Weights of a small image embedding model.
Data: trained on photos of arthropod specimens (BIOSCAN-5M), 97500 training examples, 23.6 epochs.
Rows from block 6 of a small image embedding model, named by matrix and row number. Rows with one number belong to one neuron. Each number is 128 + 24 x the weight over its row's rms, rounded and kept within 0 to 255. All counts start at 0. Numbers have three digits each.
After each neuron's rows are labels from the 100 images, of 14848, where the neuron reaches its highest value: "top examples" is what is common among them; "place" is the part of the image that holds the peak. Only what is clearly more common there than usual is listed. The data: photos of arthropod specimens (BIOSCAN-5M). In brackets: how many of the 100.
# fc1: MLP up (model.blocks.6.mlp.fc1.weight, 384x192), inputs 96-191
# fc2: MLP down (model.blocks.6.mlp.fc2.weight, 192x384, transposed), outputs 96-191

fc1.94:090062140107119140096123124127110150110143155121124152125112154150106118132167102126180141150172171142128099103122137127150144170087156119118079148120115155151129184124182139114111138090128137134155118126106129127115108123117145107162149111140115144135132122113079132114124110115096135135
fc2.94:141114149130143121116136142104181117106098126134154131137177093124151135131114184114113116115116083141141144138149083156112114077134125157109104169132106180140104133179126112137181134146095130115109100129109089129129122122116105125137135073117143146111123132128143136130078126135138129127
top examples: order Hymenoptera (54)
place: centre (43); middle right (28)

fc1.371:121110119090121147108158146140100100117135137184108115134099165146095125100129117061101137152166166186170143138115143139161165165108133122104109127117130118169146150102141094116136093105146103088168141108117136119103162152109106102156130122110114118142149082090133130122100141077094146193
fc2.371:131096185136113097112114148153128161124120084072118083128156078145114147118113112134135161096150099157103152121165117116125090097180168094121154113134134124144137117112153148146115084132105119154112102134144148146163097100055169127166108112133149151120151149140135153136113136165122105110
top examples: order Coleoptera (51)
place: centre (91)

fc1.134:119101147081159116099121154112133119101111126162113125127122126123156135128132155105152114110130151166155132128073159108109159135128122093174093112111138144129134144153143122133124127108157094089115144131157124082146119168089099117111134090157153160143128167143104099111139117116067136129
fc2.134:116111117125100100090153169129150165142081150146103134121174113165133134104174115135123115099138117132103139131125119126127127095145111113081120151137120097189108097144137149146129163160067147129139127114088161107113152142119143105137132144106080111151103121147122165114083129132155168128
top examples: order Hymenoptera (58)
place: bottom centre (27); centre (25)

fc1.237:131122111110137104136172124118134119106120150141107162092152124123126089109142118113174112142136127124138114140151116171143159127134140124144147154152115140139081108133137138130153120130109143073153116153141125093081102139146166094161173153103084092149082117113151153146113096106145131131
fc2.237:114147084146140092045114139112143145151157127108163153109128124117116112128158104163113120078076096108118142155105086124167143101137110167134125159144134108137092076109117140157144144136140134173139158125147125116124178097160114145089147135115137122109122138133135163121149173114175089159
top examples: order Coleoptera (50)
place: middle right (30)

fc1.108:127097101094131133150126135148106101109133117161131144079099146135159136147114160114150138134129149126125115114148112131126174143103130113128096106140120098096133149152108152101138147144120118116118100141144116118109132203148110147133153106136189146181131134077099123142118127120085103119
fc2.108:142117100136107154121173129121142108143136116117156136127133127150127138084152116154102098126147124132130164088152129145080076164104145169137116139095127100142104132153138105103154117093131109147152108124151131104145164117170114084124081171115110118145122076110167146135102163137137165087
top examples: order Hemiptera (52)
place: centre (42)

fc1.77:111136137121109108138138094102122150176103120174103134101104167097132113132126074139107140133114129143116110160112133077183140156111104141146119124157128130112130103081141114152151104124151148153174139138139137111120123140144121116120162108141144138094136118172138131099090132124149101161
fc2.77:163154108098147121154180107136108123178106120142112137151106125138148149126116156108140163126146102167133146096148146088129141094144150144070132114104121095148179122150120134127133191153144151084129099129154125145123113145069181086170123144096100115104108106074113133131081112155147161141
top examples: order Coleoptera (38)
place: centre (29)

fc1.138:110096142099168114100123137107137118118146126146095159113123163138124145123153066130126112147170122136116134117122146120148140139111097093150116121130107149127123134145105099132140089106145144137141144159138111099134146124134154125155125146122110106118114099146114169062106124093140134143
fc2.138:182153116121132125120112113128088143135129128108084158094157122103119147177151135077151122146112111134139097127121110172150148107134106088148171103156095095090165140109105151135115137094117121144123126181139129134109148137116115156155167125113140166169097126133130132101163117113121093113
top examples: order Psocodea (31)
place: centre (42)

fc1.311:121094104128104127113159138108122131110128120144098125142101148124115116105185109102142114175172151130157099109053164152123131113122142107166107180147138171130122190128155106133105136150141095095158162168089133109119114137138127109116132128120123154151112111138159097086124147109085126116
fc2.311:103115142096120134099092138094146150146110133100153138130127161157133138135124093152122189108151107118123132132140114149124063079142140127152143136142113144173087149126136153145117102092125110148127170123136118096147122100087139100133131134160138153103155145164120143093179135161130112142
top examples: order Coleoptera (38)
place: centre (69)

fc1.26:130120129102143128063170106116160127116134138151139093136096136105127139119110158139119127122157132193157136149131114102162200108094117147143116122110131156122101148129159105130123166130154148139127138115169123097126126166173116103090132101119113108140113139113152098138131076075146145153
fc2.26:121133148136132119085151124138108127146156134109094076111147092169103126119142151081149132146139112176132140110163142113086136113161134143142120148084175149117180091122137170158146148157115144158161113150129150160115111115090119112107116124098133111138124121092156124127123143161155114145
top examples: order Hymenoptera (42)
place: centre (40)

fc1.283:102108137117116162129138092067128132100137140136105128112114113121126127126148103105130092134129124140141121130078152074127133162148189080120143133125139116117152167133131168142127109123148152127134159137141102146144136122130161102124120080109146124123097139140110125134109095123118134123
fc2.283:146110136134125112137136084178138150141136093087176153113160184131151104141110131120137113150093128114109108117172085197115119132111120084165155083106099131116121112084084110092129121131139119147150104112163112142165169121121172141136134107131125111102125121149122141099095190091124136099
top examples: order Lepidoptera (51)
place: top centre (25)

fc1.174:121155129126124146130147120145143071122123155165129142120070182108121092146129150083140148183144133115148117141085148108171125124110119153123040136124146123154149156141114119123099135119117131071150117135133106122109123157114129088162205124118129131129134089133121126071141119063079125124
fc2.174:138086156136156107099107127130163149122121136103133106129096121142109145100138103099134093104164119164119155130152146121113112094143199130101141127121163110140166125128140163104145122112092126150104139122081141137168140116096140135146108152147164105091114130147107138091122134160134098140
top examples: order Coleoptera (40)
place: centre (91)

fc1.189:101103112104137123090136157106166092115141116136125151124111162099123127124170127101153082163146114154141109123128176149133151150134116075180090125149126161140106156130111141137122115113140095095089152120137129110129134150116148140133164131112128106132140122150080113089105116117057120158
fc2.189:121142116122145178080137094146089139122124139103140164097142112136162119154122124112120113129131099131151132112062156100130140100135117148165164182166104115139115138086123093159112121119135122119122152160132129110121102122136152147127143204123137131130123115167160118077145130105129144110
top examples: order Psocodea (35)
place: centre (44)

fc1.158:147110120100104142135158116106125143083169141116124147102142145076125137146146133127150113132131115122125069108174110090144177105149106124144118126159125153088065152139118149135129159131098113121155136135135135110097120143134170119147183127134122111140091130127120135117117141144129124125
fc2.158:101097139184102116117124122150117142100148138132142119177134125148143110114160136144083131125089147163105193119115107143144115146110124139095104124125093105125127072143169144144163142121141136111143145122160118168121148137140091120099145121082119137092099150136160157099095114111132124118
top examples: order Coleoptera (39)
place: middle right (30)

fc1.184:135119133139162087115123100087136096116149092122134092108133108134137118087119106178109146145112159155180186129092115100147121145131180140117139129177136154111128147105184101117125109102146140094115144146122097091091137189154131084139129179140166130150136103124136093164148129149141101153
fc2.184:106120129137107105120092146119104142122143143108131159134138144128145139158126160146185176108126117103073059136164133097113142129117100115159125156174088069133055083161105152159104108161104134145126129129137187105129117120126103137098101140167128179177133153142122144123117126129123103112
top examples: order Diptera (64)
place: centre (49)

fc1.229:139093160141106147150134131111129091124143154140102103091107124086126113089134120109162136135137153126174107117127158143155144109132189113100075162100169092123094102155116150131154122098132133106160180120104127124104115140119160108161132138110128098124079136083135148140100111167114129117
fc2.229:137123095152129129148124150128130096100096124159126141123100117149146126131153115104134140130127135155128113138127107147143156177130122115137131178095144098173104119169165089151130102136139132122132122130144131133103130119141115099094119117096110104090101131116187170117141143111194142134
top examples: order Hemiptera (37)
place: centre (36)

fc1.243:148109160121123157103128159089155139160165135114107128122137153084115091088181111148166099119149127171151140138106158136152105147119150092158124163130166158156115122142137087114127107139176149112113198161096126144125109134141158148127115122108148117134101128158126159111130109161069134117
fc2.243:150142108116095107142118116110093123127091128151138144166137098106142155116148161077117132155160143140132118104138152095143147122156071152168118132116121167135136150134141136154114155137150139089149101142128151115122162138099151130123141144116079118138150150114142114118153117165101094131
top examples: order Lepidoptera (25)
place: middle right (40)

fc1.197:115102122088107159127161146151128164120148158134126154082115138113120103144148145096145105173158143109119091088146139128123142131125126138128111129139118183113128175136123149110126151119113070056148125178112172102115106142118134131139155164104149117167136112117103116089096113152094138102
fc2.197:122111124149148129155157118117179159101138140127104152132145089109103129103087125170112145133093125089131122137139120131101158157112150192127129107141070164128134103100130115097127129123173156160142134120123143146154098071130104128115077131120120109091158161128127103185161138142133118106
top examples: order Coleoptera (64)
place: centre (34)

fc1.22:119104116099152129128148123142125117110149123146110124143075154122086106122130135082119135190151165188160161102107133174167179144070140130152092098113110152127153159109152119114112130083123119100147144133169115092118146181132094101113164121132113125152134093068152087121094141105086131157
fc2.22:126106158120119112094089125109153117128092092113128090118145161116122110137128114144172173117144091138095111127136122116115107100178143129137125127092139083161114134122146155133105076117107112138111128117134123128174126080057176118138115100114149128129150154151144192105104152124129080117
top examples: order Coleoptera (44); family Coccinellidae (34)
place: centre (82)

fc1.333:066065150134132108123109148120129146122134162112116169144128136124131123111189119121125136145157149134164153103086166131131135172113140137114052169099147146123126134154170181120136109095124144097106153158113106118115126168168142134122123109158125139147147132139101126094143076095089137136
fc2.333:166109097133131141128126114123184135120104135134170108122131143144140137127134133116127117120124106112093121139162082135143102140091112153102093121115157203116149124167099133106119159096137101154159124121101137123142104111114117118136142099148150111074087106126153115132094147142154140089
top examples: order Diptera (60)
place: bottom centre (29)

fc1.135:058106131136120089097154145122138150151123091097106112106116095129125139060146096140144154138125149155139119119120161103148140198100147104155108112149127137115126088114138144147143157097131115076105172164124147126068137157140177119154134118141138117161117146151113157120099131159096149151
fc2.135:132168092135121122122134097126088153155137118109132101136155144125160158126087121152075191132104090133105144143142108104117160124113104172146135087130105145096122091134131093131116147152182168161109137121147157153116126139157153141116113089147119132124117113160148135106145109110128120129
top examples: class Arachnida (34)
place: centre (66)

fc1.314:111136135137142097131125113073141068142122104130100104124136101105133102091124139130128135162104176135139149150119122120146149142127153165147145117175121165100114124106176139133129114094159105100141119126143089104073127174163115112139190150139157119154164117103168128155130132134153073183
fc2.314:124100114114113133134094137137090163133151159128112173096122128141121165141117139133161123138132103121107085163148128144100125124099080103123101138124102061159081101156096174173121125173084122140130151115141180138141148105112115161091109166130123163162108151135129130104150117121094131129
top examples: order Hymenoptera (57)
place: middle right (26)

fc1.231:095122128115090101140140181101106127097133122126082127118128122105119108102149116169121122134136128145139130098100104141117129155080146163184118142141115189151087131170157128138159115131143122110127169132109109145116131153174125159132157159141135130145114080111134161118127107103119166127
fc2.231:109088130138200130113142142095122152128090162149134094096141107136134150129129110109103091124143134122130112111179157115103125168152132166095145113145098165152116109101141107135109153128081100147159147130128171106136115143139081182169119129108133142116147125076141129094165110143088114128
top examples: order Coleoptera (44)
place: middle right (27)

fc1.44:120091159132107092137105138097158075120181121133109114146106105067078126092152106130122137143157161149161145130129179128163135127109151105118108155121180106073142127126139150114189122112125126113106170121120133116116160149141112157134137131104118148153103123085151135128118145102127098156
fc2.44:111180104153172148115134104131124188122135143117139145135125118206167094117123130170126131138110136100128103108090128128141136118110114152112148117144094112119107110104109131160089183112132135146155194134095112166117112122141121120094163129113138132106136155128136090130143139114179163124
top examples: order Diptera (60)
place: centre (33)

fc1.121:089113154113133091101142138124166098123123148142101128120098158106125126072146118156148127134139175140204096097097173111137144141134108124112103171086170126129113156107128119159221135091142115104124174138133110120128112140091129110139112123132095103115083170072126131071123144141128141172
fc2.121:139121084130121103105106148093089104123104100123104167116113142143139105126154083137175088145167112108112089151120145133126133163101100082151110166105136130163101166152087107133119131165169132111100131141105123120156135117135135162101097122108144099177122156159122089113085146127166174110
top examples: class Collembola (29)
place: centre (34)

fc1.190:135125138085164111120157149116148099127120122151121145143086108128109127110141109096142145175129173130176098122146138138158150106137124074164093121168112113141117156118130108174170108100163116081138108119131135112117108132090121115142177138144096127118130095122120111132111125107096128175
fc2.190:129113154148104150173132140179105198133108162079121098135149113122115141128134130136081117094124095163125137135153125101115146142140126122104164157068148111136165065109164146125148139102108143156131140140164123144116137112110125142103086131128109151133106114107203147105141120129120134091
top examples: order Hemiptera (30)
place: centre (51)

fc1.82:124147122102128084113110141120127090124134129146079135136093154117103127135152075091126096181177118134110111129100147101119124172101093112114102163119158148116146198118113121184129144124138100132140117145107145128111122110108092138160144119126124094139097144108177105106136115119114125128
fc2.82:112110098180129116124127135125130140083144084089113151109105138104130163108126099143091106124149121144135102140119177140111164151078101105103109154115168133082117107155127136125165143097128148156154148099158142154134158156137086168125122123123170122148112131120150137132118154131148128126
top examples: order Hemiptera (36)
place: centre (37)

fc1.177:149097143113156092122135127058156144127171116128120143119103093076107124122149133117169121125131141119131137101137168143149169115113142088165077121134133139106102152138122118153119130097154120117118117138098136139123153160127167143132155145157157106117092090111117103137100119153114111130
fc2.177:067131131157129127109130127135099170140122132116141116137131086121149100108128115159106122149138117085131165112092138147102137193118159099179145117124121175123132137127154149095138138070173149159109159122086090098155148121120109127147139107171095152093129130144146127153178116087109116131
top examples: family Chrysomelidae (46); order Coleoptera (46)
place: centre (29)

fc1.327:115099133138134116139091113100132157086123141107108135092132115112188116126163147169140132143129170158129130107077152135142157176096157138114128153125130146082144175113165161129156155105136147137123170157112107144127114141099118115120112109162131168113111169117142084108143124125166104088
fc2.327:140129168137121114092103130068158099158133114124155109095141129079104087110114140171158120075129099129101168157147118143118149108112137142163127120121116112114117113139150101093133098102127147091097162114108108105119130102116083168131143105146143116114105135159126182132151152175107116116
top examples: order Lepidoptera (29)
place: centre (25)

fc1.286:139114100135110144137134104100123085105196150132104091136094100126149110109125156123126144153165151179137124149129134106141138127115149108153140128170140141072076159134153149106110137141116130111128135146164123108082092176199131081165163122139110127151118132117150116116147083092156138143
fc2.286:081122144133122174106173138148098134157134132106124097147137114164161115073104143130128134148127134142107153101129105140133147150113167157106135134127102101165112087108145102130174153108170096111123158144136118149106114125115115101109096144133112065104168177112159118148132124151137136134
top examples: order Diptera (60)
place: centre (34)

fc1.96:125107158126156081148142102084103122143144138107093120132101107107087102107118092085120147162123116154133141150137156104151146115102151115163083107158127166087137148138127132132127090118140132119119140183150137131102113125150134142154200093114178134114142132145167137129055125155130100154
fc2.96:105135135128148082148081153155139114175114152145128083156131090159074144093142123160128119132110155140146127128122135089160107134113119108134123140084135155123184127107095160106162156136098127116089141173150128096131134141116113126134101114109117142172136140121098097156071151165120171148
top examples: order Diptera (69)
place: middle right (25)

fc1.289:121094184085167133124133143150137141102109132145098114125113152119163106108126069102103118144138141117184122095128108129133140157140150121118139121091157170132112151107142152142188107064111137130141130118129117085131108118102120143174112157148109060131115135070162140092147116118083099144
fc2.289:124117152149143101119138130135097169073111134130098141117158130111087138089120069112095074077116125109160147124184117157135170123161121126128144124125144144108102100163123148130174112095126162135157130129156115140102091105118107179141094131076116101162093161124144164140138128128114123145
top examples: family Chironomidae (29)
place: centre (33)

fc1.142:101126129078137111120135164160080146126113128135121163118098142100107142109167100128162132128160144123112131137122117121156157166134106139164085142203117114134123139113125084190111105124139089111124117147140146103090119141125146102155140138153118139160117106170141101115103146099114164132
fc2.142:125183133149166157136109076171125153140124144126102127135169163080139114141095158120065128143124148137134160157123107107117113135144127186110183129127144118108140114095156151098131162113114145140137135087110166111121156145134158119128117131080122125159125125123111133137158107105131071121
top examples: order Hymenoptera (44)
place: centre (28)