Weights of a small image embedding model: arch vit, adamw at rate 0.0012.
Rows from block 3 of a small image embedding model, named by matrix and row number. Rows with one number belong to one neuron. Each number is 128 + 32 x the weight over its row's rms, rounded and kept within 0 to 255. All counts start at 0. Numbers have three digits each.
After each neuron's rows are labels from the 100 images, of 14848, where the neuron reaches its highest value: "responds to" is what is common among them. Only what is clearly more common there than usual is listed. The data: photos of arthropod specimens (BIOSCAN-5M). In brackets: how many of the 100.
# fc1: MLP up (model.blocks.3.mlp.fc1.weight, 384x192), inputs 96-191
# fc2: MLP down (model.blocks.3.mlp.fc2.weight, 192x384, transposed), outputs 96-191

fc1.127:152097142121155136134204090088149177127133061165122116154132131067167091103150080121073119156125104141110173145081145138149159176101120157158152068167099138098120144095090122124133108045144143139137119105192076116156161187159153082113160127126150084159153124137126064116108132106131092097
fc2.127:171153109084127130168168062150130133100139110133120134145122188133112166207113091087109077137154106139162116103192130223127126145124157197189135176141154100085116101119123134092151125126110098159111115069093177147154108133119079114077132109088139119133144082119147106096221076151090122112
responds to: order Diptera (64)

fc1.95:153113182074115104079153140110134119140165105151126117169131133105129071094171060100113098156148111151114217102119147110137147141148143088136146092149132077143111155098129142153153082105134131137133091081193140092129143138115162132163140138124109064153120105167108103124034148081093117123
fc2.95:181113138110111081160162116143155129104102097130098136148158113156129171200113100093112105126080102141175112110137109177067131105212100093190126148140159113059135092118133171142213065113138108146045113135116113088193109139083159117101130098108177103118154138136157122067175131139105103124
responds to: family Limoniidae (32)

fc1.380:147102098046152092112116095147145087119140187135112146055145162137146152158125113099143150166166113112131114093122111124155163081160101139129061152128078156103126216129110171165115157143106130111143092145136119129129051141051150133161196115177133126160136105078122072112077098122075079104
fc2.380:073160139165132147147104134104102094161145101141086102143136082055105098080085124116178096109129155132140099159155104185118101138081170171155180144124140129192154119106165067119186104187104114097127096136147153106109132115134078138117086154094124098125134143172053159164116185214152157120
responds to: order Coleoptera (47)

fc1.54:148087105067138112140179124099094128105142110096097118082098138114118058116154108106162141152099110149199086081111155110137125185145177117142166105161136158119128160134125189115190128129133108089120154131084073145132067142067118102136141118157172116162117186097107104114147099131067139175
fc2.54:192129087108167107129147120123181123197161138132140122225129141153098111149182142073157126151097193165117123135164179052176072130073182154122144087146132057143123160149112095109076143165108135109129146091146102113131108131083219052094154101086126142132155088141065133146115117153085106128
responds to: order Coleoptera (42)

fc1.70:096065143144169104087127120122093137135142094101118117108061159050175084088219113143123122140170136120129138150114137150154135159104138154135133083142146081058110137135120174160165164091175112132116175159164072089152118169160143140136171100161138157176053156120123108116111119121127113149
fc2.70:035129125147136092138100084144163121149147134134110148093107136107112088105138142150182095160106161101177125143079158089131099197148127073148103102102149084103142177149145130120109082144186140092090127165126074113176119191112172117079120109091125152131104188115050143059135157130169149110
responds to: class Arachnida (34); order Trombidiformes (25)

fc1.190:085034185112166135084114101163163110102120111150105152140134167127133134124148137127116150146177190146165133109120144166177163135095158132136128146145114105126133168162168127127114154071120172144189150124177114118135142146079185045136161084135094174134140124092091133056108148076160104150
fc2.190:122082187102150150141118126218140141083138142129112140167111145088097130156104128145101154104127130182163143113141118107103118112176126154077078120104125139110149116102180179154131054148112112113053145122155119110173169119092103117094114065146150169141170119121117117145135148095042117164
responds to: order Psocodea (28)

fc1.213:137089082082195111147148074101123141126148107157117154112117159122158151117177119099161111129167126168111168174134119163145166136107087117165155106197123137087096184134115109144096158133129169119103124129208109054142126134171152114131159132124117116168100129138146064156053052077143131130
fc2.213:089193098123185148151147105116126144141126150122092140098121093190054225160088088117143117142114128121155107075146147150156070175126173112167118196121105127123123106036149107138146123105132112189152136091073191177123164112108078103178111170103122131125153131119177137166128116124157134156
responds to: order Psocodea (29)

fc1.133:096084140097201095102123088055161133108140136100109140087103132100128131109136066126141125115143134122175154140057163115157157160161096100134076093098139135105157136074176196133159108067173105112115134147116092102108114188151133153142170084164145092166095168087134089132126112139105072164
fc2.133:094142126143139056158126153133114112065148125149128106156159124132117155137129151140061150150176141095173128143146160125124083106141183168131135127195105125164107132174098106092143137097145133123108115079092075147175101091085151147136140093132095114123146115109074096150128062180117156079
responds to: class Arachnida (33); order Trombidiformes (32)

fc1.16:148109115085093113121156099150140152169140125168148154032131164158125148112143113115175148085144107140121128086138140121145145127173104058110094167119156113091068183076149166136145113113157120110123095162160142096128070152093224123149128156142157125148086206118094094151102036143085145096
fc2.16:143120187118169163101121116089189109111137140144122101172088096157137180101034124097103155163149166103126120175155069145141142165078147177082123075108122153162195106096129117130167118120088135061148129090150145114130172136185113082112099148136139100135184075102110178138124149081153142158
responds to: order Coleoptera (67)

fc1.130:122136106066073092112150185120112110099184109123114124106109110145084136100146128112130133153163188157149092138089127125178121180091117122138073136154132153164123178147166148114097149149141103075130117110127104099054095138116167135177222127120128117196142105139124141106138165114127162200
fc2.130:102073173117095062183083160103102146113105113101125135136110080136165083135139073164165090102123142155087177130124120108112136109186122168104148125151112102162139140160123176174148137132144223166135113114157141172125079041113124153179109094154127127165108116103146151190065122091164119128
responds to: order Hymenoptera (48)

fc1.326:143079112125124088127121123156151142124159144082101133117121109047106060089142091126134073144130143101120134141165124121170148100185123128133100091107159106070107147090158190136121151110138129123124131112146140094123096143162155100153153144105128117195100147109125072123044164129156052139
fc2.326:140101067160134152163169134187140188064099138154060146166129099124153124145153139126125081164157113152150142105140159146115185099109141046146112167126116089144124099174108138069087171154166122221137089075083112204158204120111086122113142150074081090153094135097163116104163094111125160097
responds to: order Lepidoptera (28)

fc1.73:063088165098151088152134111111100171137180170139131144121137142103167097128152106135121133122153131146138154199111153137152159168141082125104130131155084117140103179153179126168130153119122184158144096116146066094130097129153171081118184122171113159120128093151105085068127097084125122173
fc2.73:204115140097103149110116076209089078127127163110090131147114132115077147143132155083049132137191082116178085121170113189133148073138150128143152180131113103156157101060119132126172087130118059145109133150130168107160151107074133067138147159115143120144135067117133088078171120107076140132
responds to: order Psocodea (25)

fc1.123:124070172115174115107137101101120119107146158116114158112091165048144138111202069114139098134185136147130147120094154118190147165158132125094054133182114106094154149111119164168141142099197140161157180140106115132139122128116143114152142070116113155108068133130172115109059105049122130145
fc2.123:079073163135168151119096093131151177087165132087094144131125187135119060117212105095151112151175189149180156161121162122139096127172124110098142131156097126133111178110150147114107158111114138118179134137142051078156098129098198074180166133056122183148136149149068129075105078133106109155
responds to: class Collembola (29); order Entomobryomorpha (25)

fc1.350:063102148122170099105115146110113137145185162121097167094090113097184155103206136133144138136168128155141161170071171109184137183050097119122101142169102096045133171055110157208128163112174116159174167151127113126143123137131138146142147059148139154134064134096160094117126106080109131156
fc2.350:130083174116111114138128124151115106099194112107141148133137159124136056119134164194134091132127152115172129147110120081165110083175100111167158143084120098137123180077164131113165094119163164129097135133144050112168099102071154139146107101073114185140144175127149117114134123123088104168
responds to: order Psocodea (29)

fc1.25:120129181080114126117126131147138091144146092150106163104110141147091113110208102112183104146222095135125121123114141126131171109128156113115126150127170100125122120142148145155122134137149148104135097148136147065066131186195181140123137174162118045195074124168098085161041100147103134113
fc2.25:181093105101158142163145096056110091120130149127155108154124142101124177173110145124125087108137153109110143084140121133114152179100153135086129100119132164082186150097121095086145089141151145174139102091143141208171127145128097158126089070095140161058128145057207147164098126150159118127
responds to: order Coleoptera (78)

fc1.257:126152090105105113127130133114101101142156127109067108077117172132097092093133028152124140138146134143130133099118112127077088146141089096164147110125154134119135181129130132135137134119152085149138153125150062125143115127153128149192192099139181148168110165169132144147102148095121145140
fc2.257:111180082170123119147140090082116079176115128155115091177113141121126149076131141086174069130084139092150109061119157121126135145195121182094118141112150120098118141163128164090135173146166177176126149087133118153136102150137056107124080085074102116147123121085130100183112092100122193100
responds to: order Hemiptera (44); family Aleyrodidae (32)

fc1.55:091064124087125106120122111153132121087086143144082172119101136145120086143174113103169111177170150139133093164111133141091127103117056073166088183128114136152116196153149206134132130097146121125115114181139118055084073122131131102160178138155099162168104136125104118086084114066118162141
fc2.55:136159203089175184171104116078120100139141152142111103114145124100112166134064115117137075093169173167161176143107095067125111112132129100105187183082106102141163157099127086114176109096177107146082153157163135080153149139119109101176085140094134125151148159068111127185157099161184140100
responds to: order Coleoptera (55)

fc1.132:156098112146165120155199094115135099130140166177127107096095148113141119099123139072145147186173127107179120103103129131166173124154136136106042051114138094137127108140122142146089118115119143071176126074134101168087119172113197113148210097162142108153123092069131151110053116120075107133
fc2.132:100067145133109115102162108115104148106125151076071136145118130158166110101175097128129193175144136146128127093081165076113140194121087079148094114156121188078073147155179113136121134100173078080095143153153137149148078096142197087121157140189109142110182159177137138074131103123107147117
responds to: order Hymenoptera (70); family Trichogrammatidae (29)

fc1.349:164120081130112121051148071177133097138159181092116145120139130213146135088090139147103153115091075081092133130139156161220130137156207141123138175143136114147106163105139171131139085133180129156124154177140133082129173103102104155096150105078131143171107142138157170101151116122115070142
fc2.349:116206137080110107103119160105145183154162189103162132095084190127155188114152172122147087123141170092120160168128045186116121122134062159156120075089114133096111088132128149128131106195125142149088132140116102189152129131069110082095156146120165072111130118082157129109133132146115122123
responds to: order Psocodea (29)

fc1.174:126092090103148100119160125105121167118107140107090148140097162082105159091187061117094080161201130185149134122096158147139174151098110129138034151169123181113115145124138131163140145112104118091140132140128144120122105160109134086148169130120102121089072125137132089074069110092086131145
fc2.174:127117178084094141144132126141180151134080142133125083102133137143152090111153159092092134159134157096182122154072109086137152081179095111138129170135162120187115121083181117112077177101078099104171115165127126073078153166109245075138163161110094128141176125116113119121146127135122098150
responds to: order Hemiptera (33)

fc1.283:069102146135254104140123071151154167132184136101095099116132193101135162143157119070090109137169154142160170160125132150114143213112138134082123104122123093119128156155168154117166186112116125118087181136146121094128140157125160131128129053121145145152095147051114124094108061089111144093
fc2.283:179150098105161149139113133106143090150166127119100088141132153146128124178179077080145111167134143160095108086100095147093110150130146120215132125119103141132214179179118084112193084101101088091107146114096123137157135145112098137131166080099134134085113120158176102072203126078126113147
responds to: order Diptera (60)

fc1.263:099057129096183081116136110149134120128165130098102141132073130100149070104205122090118103149144132185144122137160124169157136165113137118175164111138115084090148164123103170151191125146146084109067183147171132116164093139078083166110120119131121096151060133078139094098061118111115124141
fc2.263:102196196070056124151127105123099110147147147085150162197117107173105136130102134099170155139117136060111131103133107143049088103180137129140111169170165072163104116113163108149140116182171100114049060139129158107119087142165204084171124139104135140132139160143121130188101059162137171131
responds to: order Lepidoptera (28)

fc1.177:094090120155115108110152121055129136121104131157109135022053138136144112094127110134130145143188147051161091147121161133131112162154139137138087081144124152087146128107122154163110134086175085119190157200137087135116096134167123181157216097174165096164106157107139143132097129155098138150
fc2.177:099134120160115096151159113137114077165139120138100113135091137132125135057110089143123161135129127115107116156097105079134146197071108082183102122120153085092124103178120099148156071182128142097109111153170189126086149120145168181082102107177127059151104125165159158084139111138098179096
responds to: class Arachnida (26)

fc1.224:123081110116141081109141103139099153101125107137098115079063104142140110116132116147150161134143185113175112091120130135154149134136148134140084071128142136115123156119191173164138155083147118095158134134121063027099115155139161138124207141170170128206125183094105112120127133151090105173
fc2.224:087113137133126124152120068118131130142145188171095147128111143150119120119120084131108183140163140122145144158077159089071165160091059143148096113165166113069130164165117098123158112164166129078117134158151148147122117156185156191120154130179129091151103099175129117092117064143101141113
responds to: class Arachnida (39); order Trombidiformes (28)

fc1.76:105111170066101111136162130137075116141118169100157160109147170067122068121145105140164136150137095069124183163136109090123148127152075094154085091128140109129122115176102149163104040126200151109115123095102154141118147139156214136142120093161148095181101087154106162137067127096099117129
fc2.76:088180135176135190129120125180138184148128152144124072129132153106141175163142193127107134096106164146134070074116137172149134122072132172083156170127155139119176091041181131105107196145088137143161159107126131121107155118093108118143117161150078150081159169076131093071180135178130129097
responds to: order Coleoptera (45)

fc1.383:101128210132168118091105112136145129120118123105125161082056145113131091102180115110150148145157163110153109150128175149171163152131124090127110176201118090074113110086126160198129154066139142155190118120125125078106103137109104112150155138159106151074095123186111116105111136071140114152
fc2.383:195121127166110137162110168179149092119146101128091150132134161118155133109067107137137164114087115133177113105140113094126112113147132078182173156076116098123158106145138066090178077147140118185102099152187140128121118148125102133171073157155167149119124125094189108140166120105082171130
responds to: order Psocodea (29)

fc1.231:151089102105184083117126127122131090128150136119094120106111144127103102128172096051122120182204095108128143097096137201164111097141121106142077168126090096138120178137109132157117110148129066055129131157087141124117067134116172160173178092123121087120080146137170127103080076142112154127
fc2.231:155163118151016121088172169072133103137123082181135120163121140084146144109145155168080108126134123132091129098136096101139131137132161160039124142149160121146106064093189126176122102156172142183165129144075113145119142097138147118119112144147099030111157214120156155187112147151157157128
responds to: order Hemiptera (81); family Aleyrodidae (50)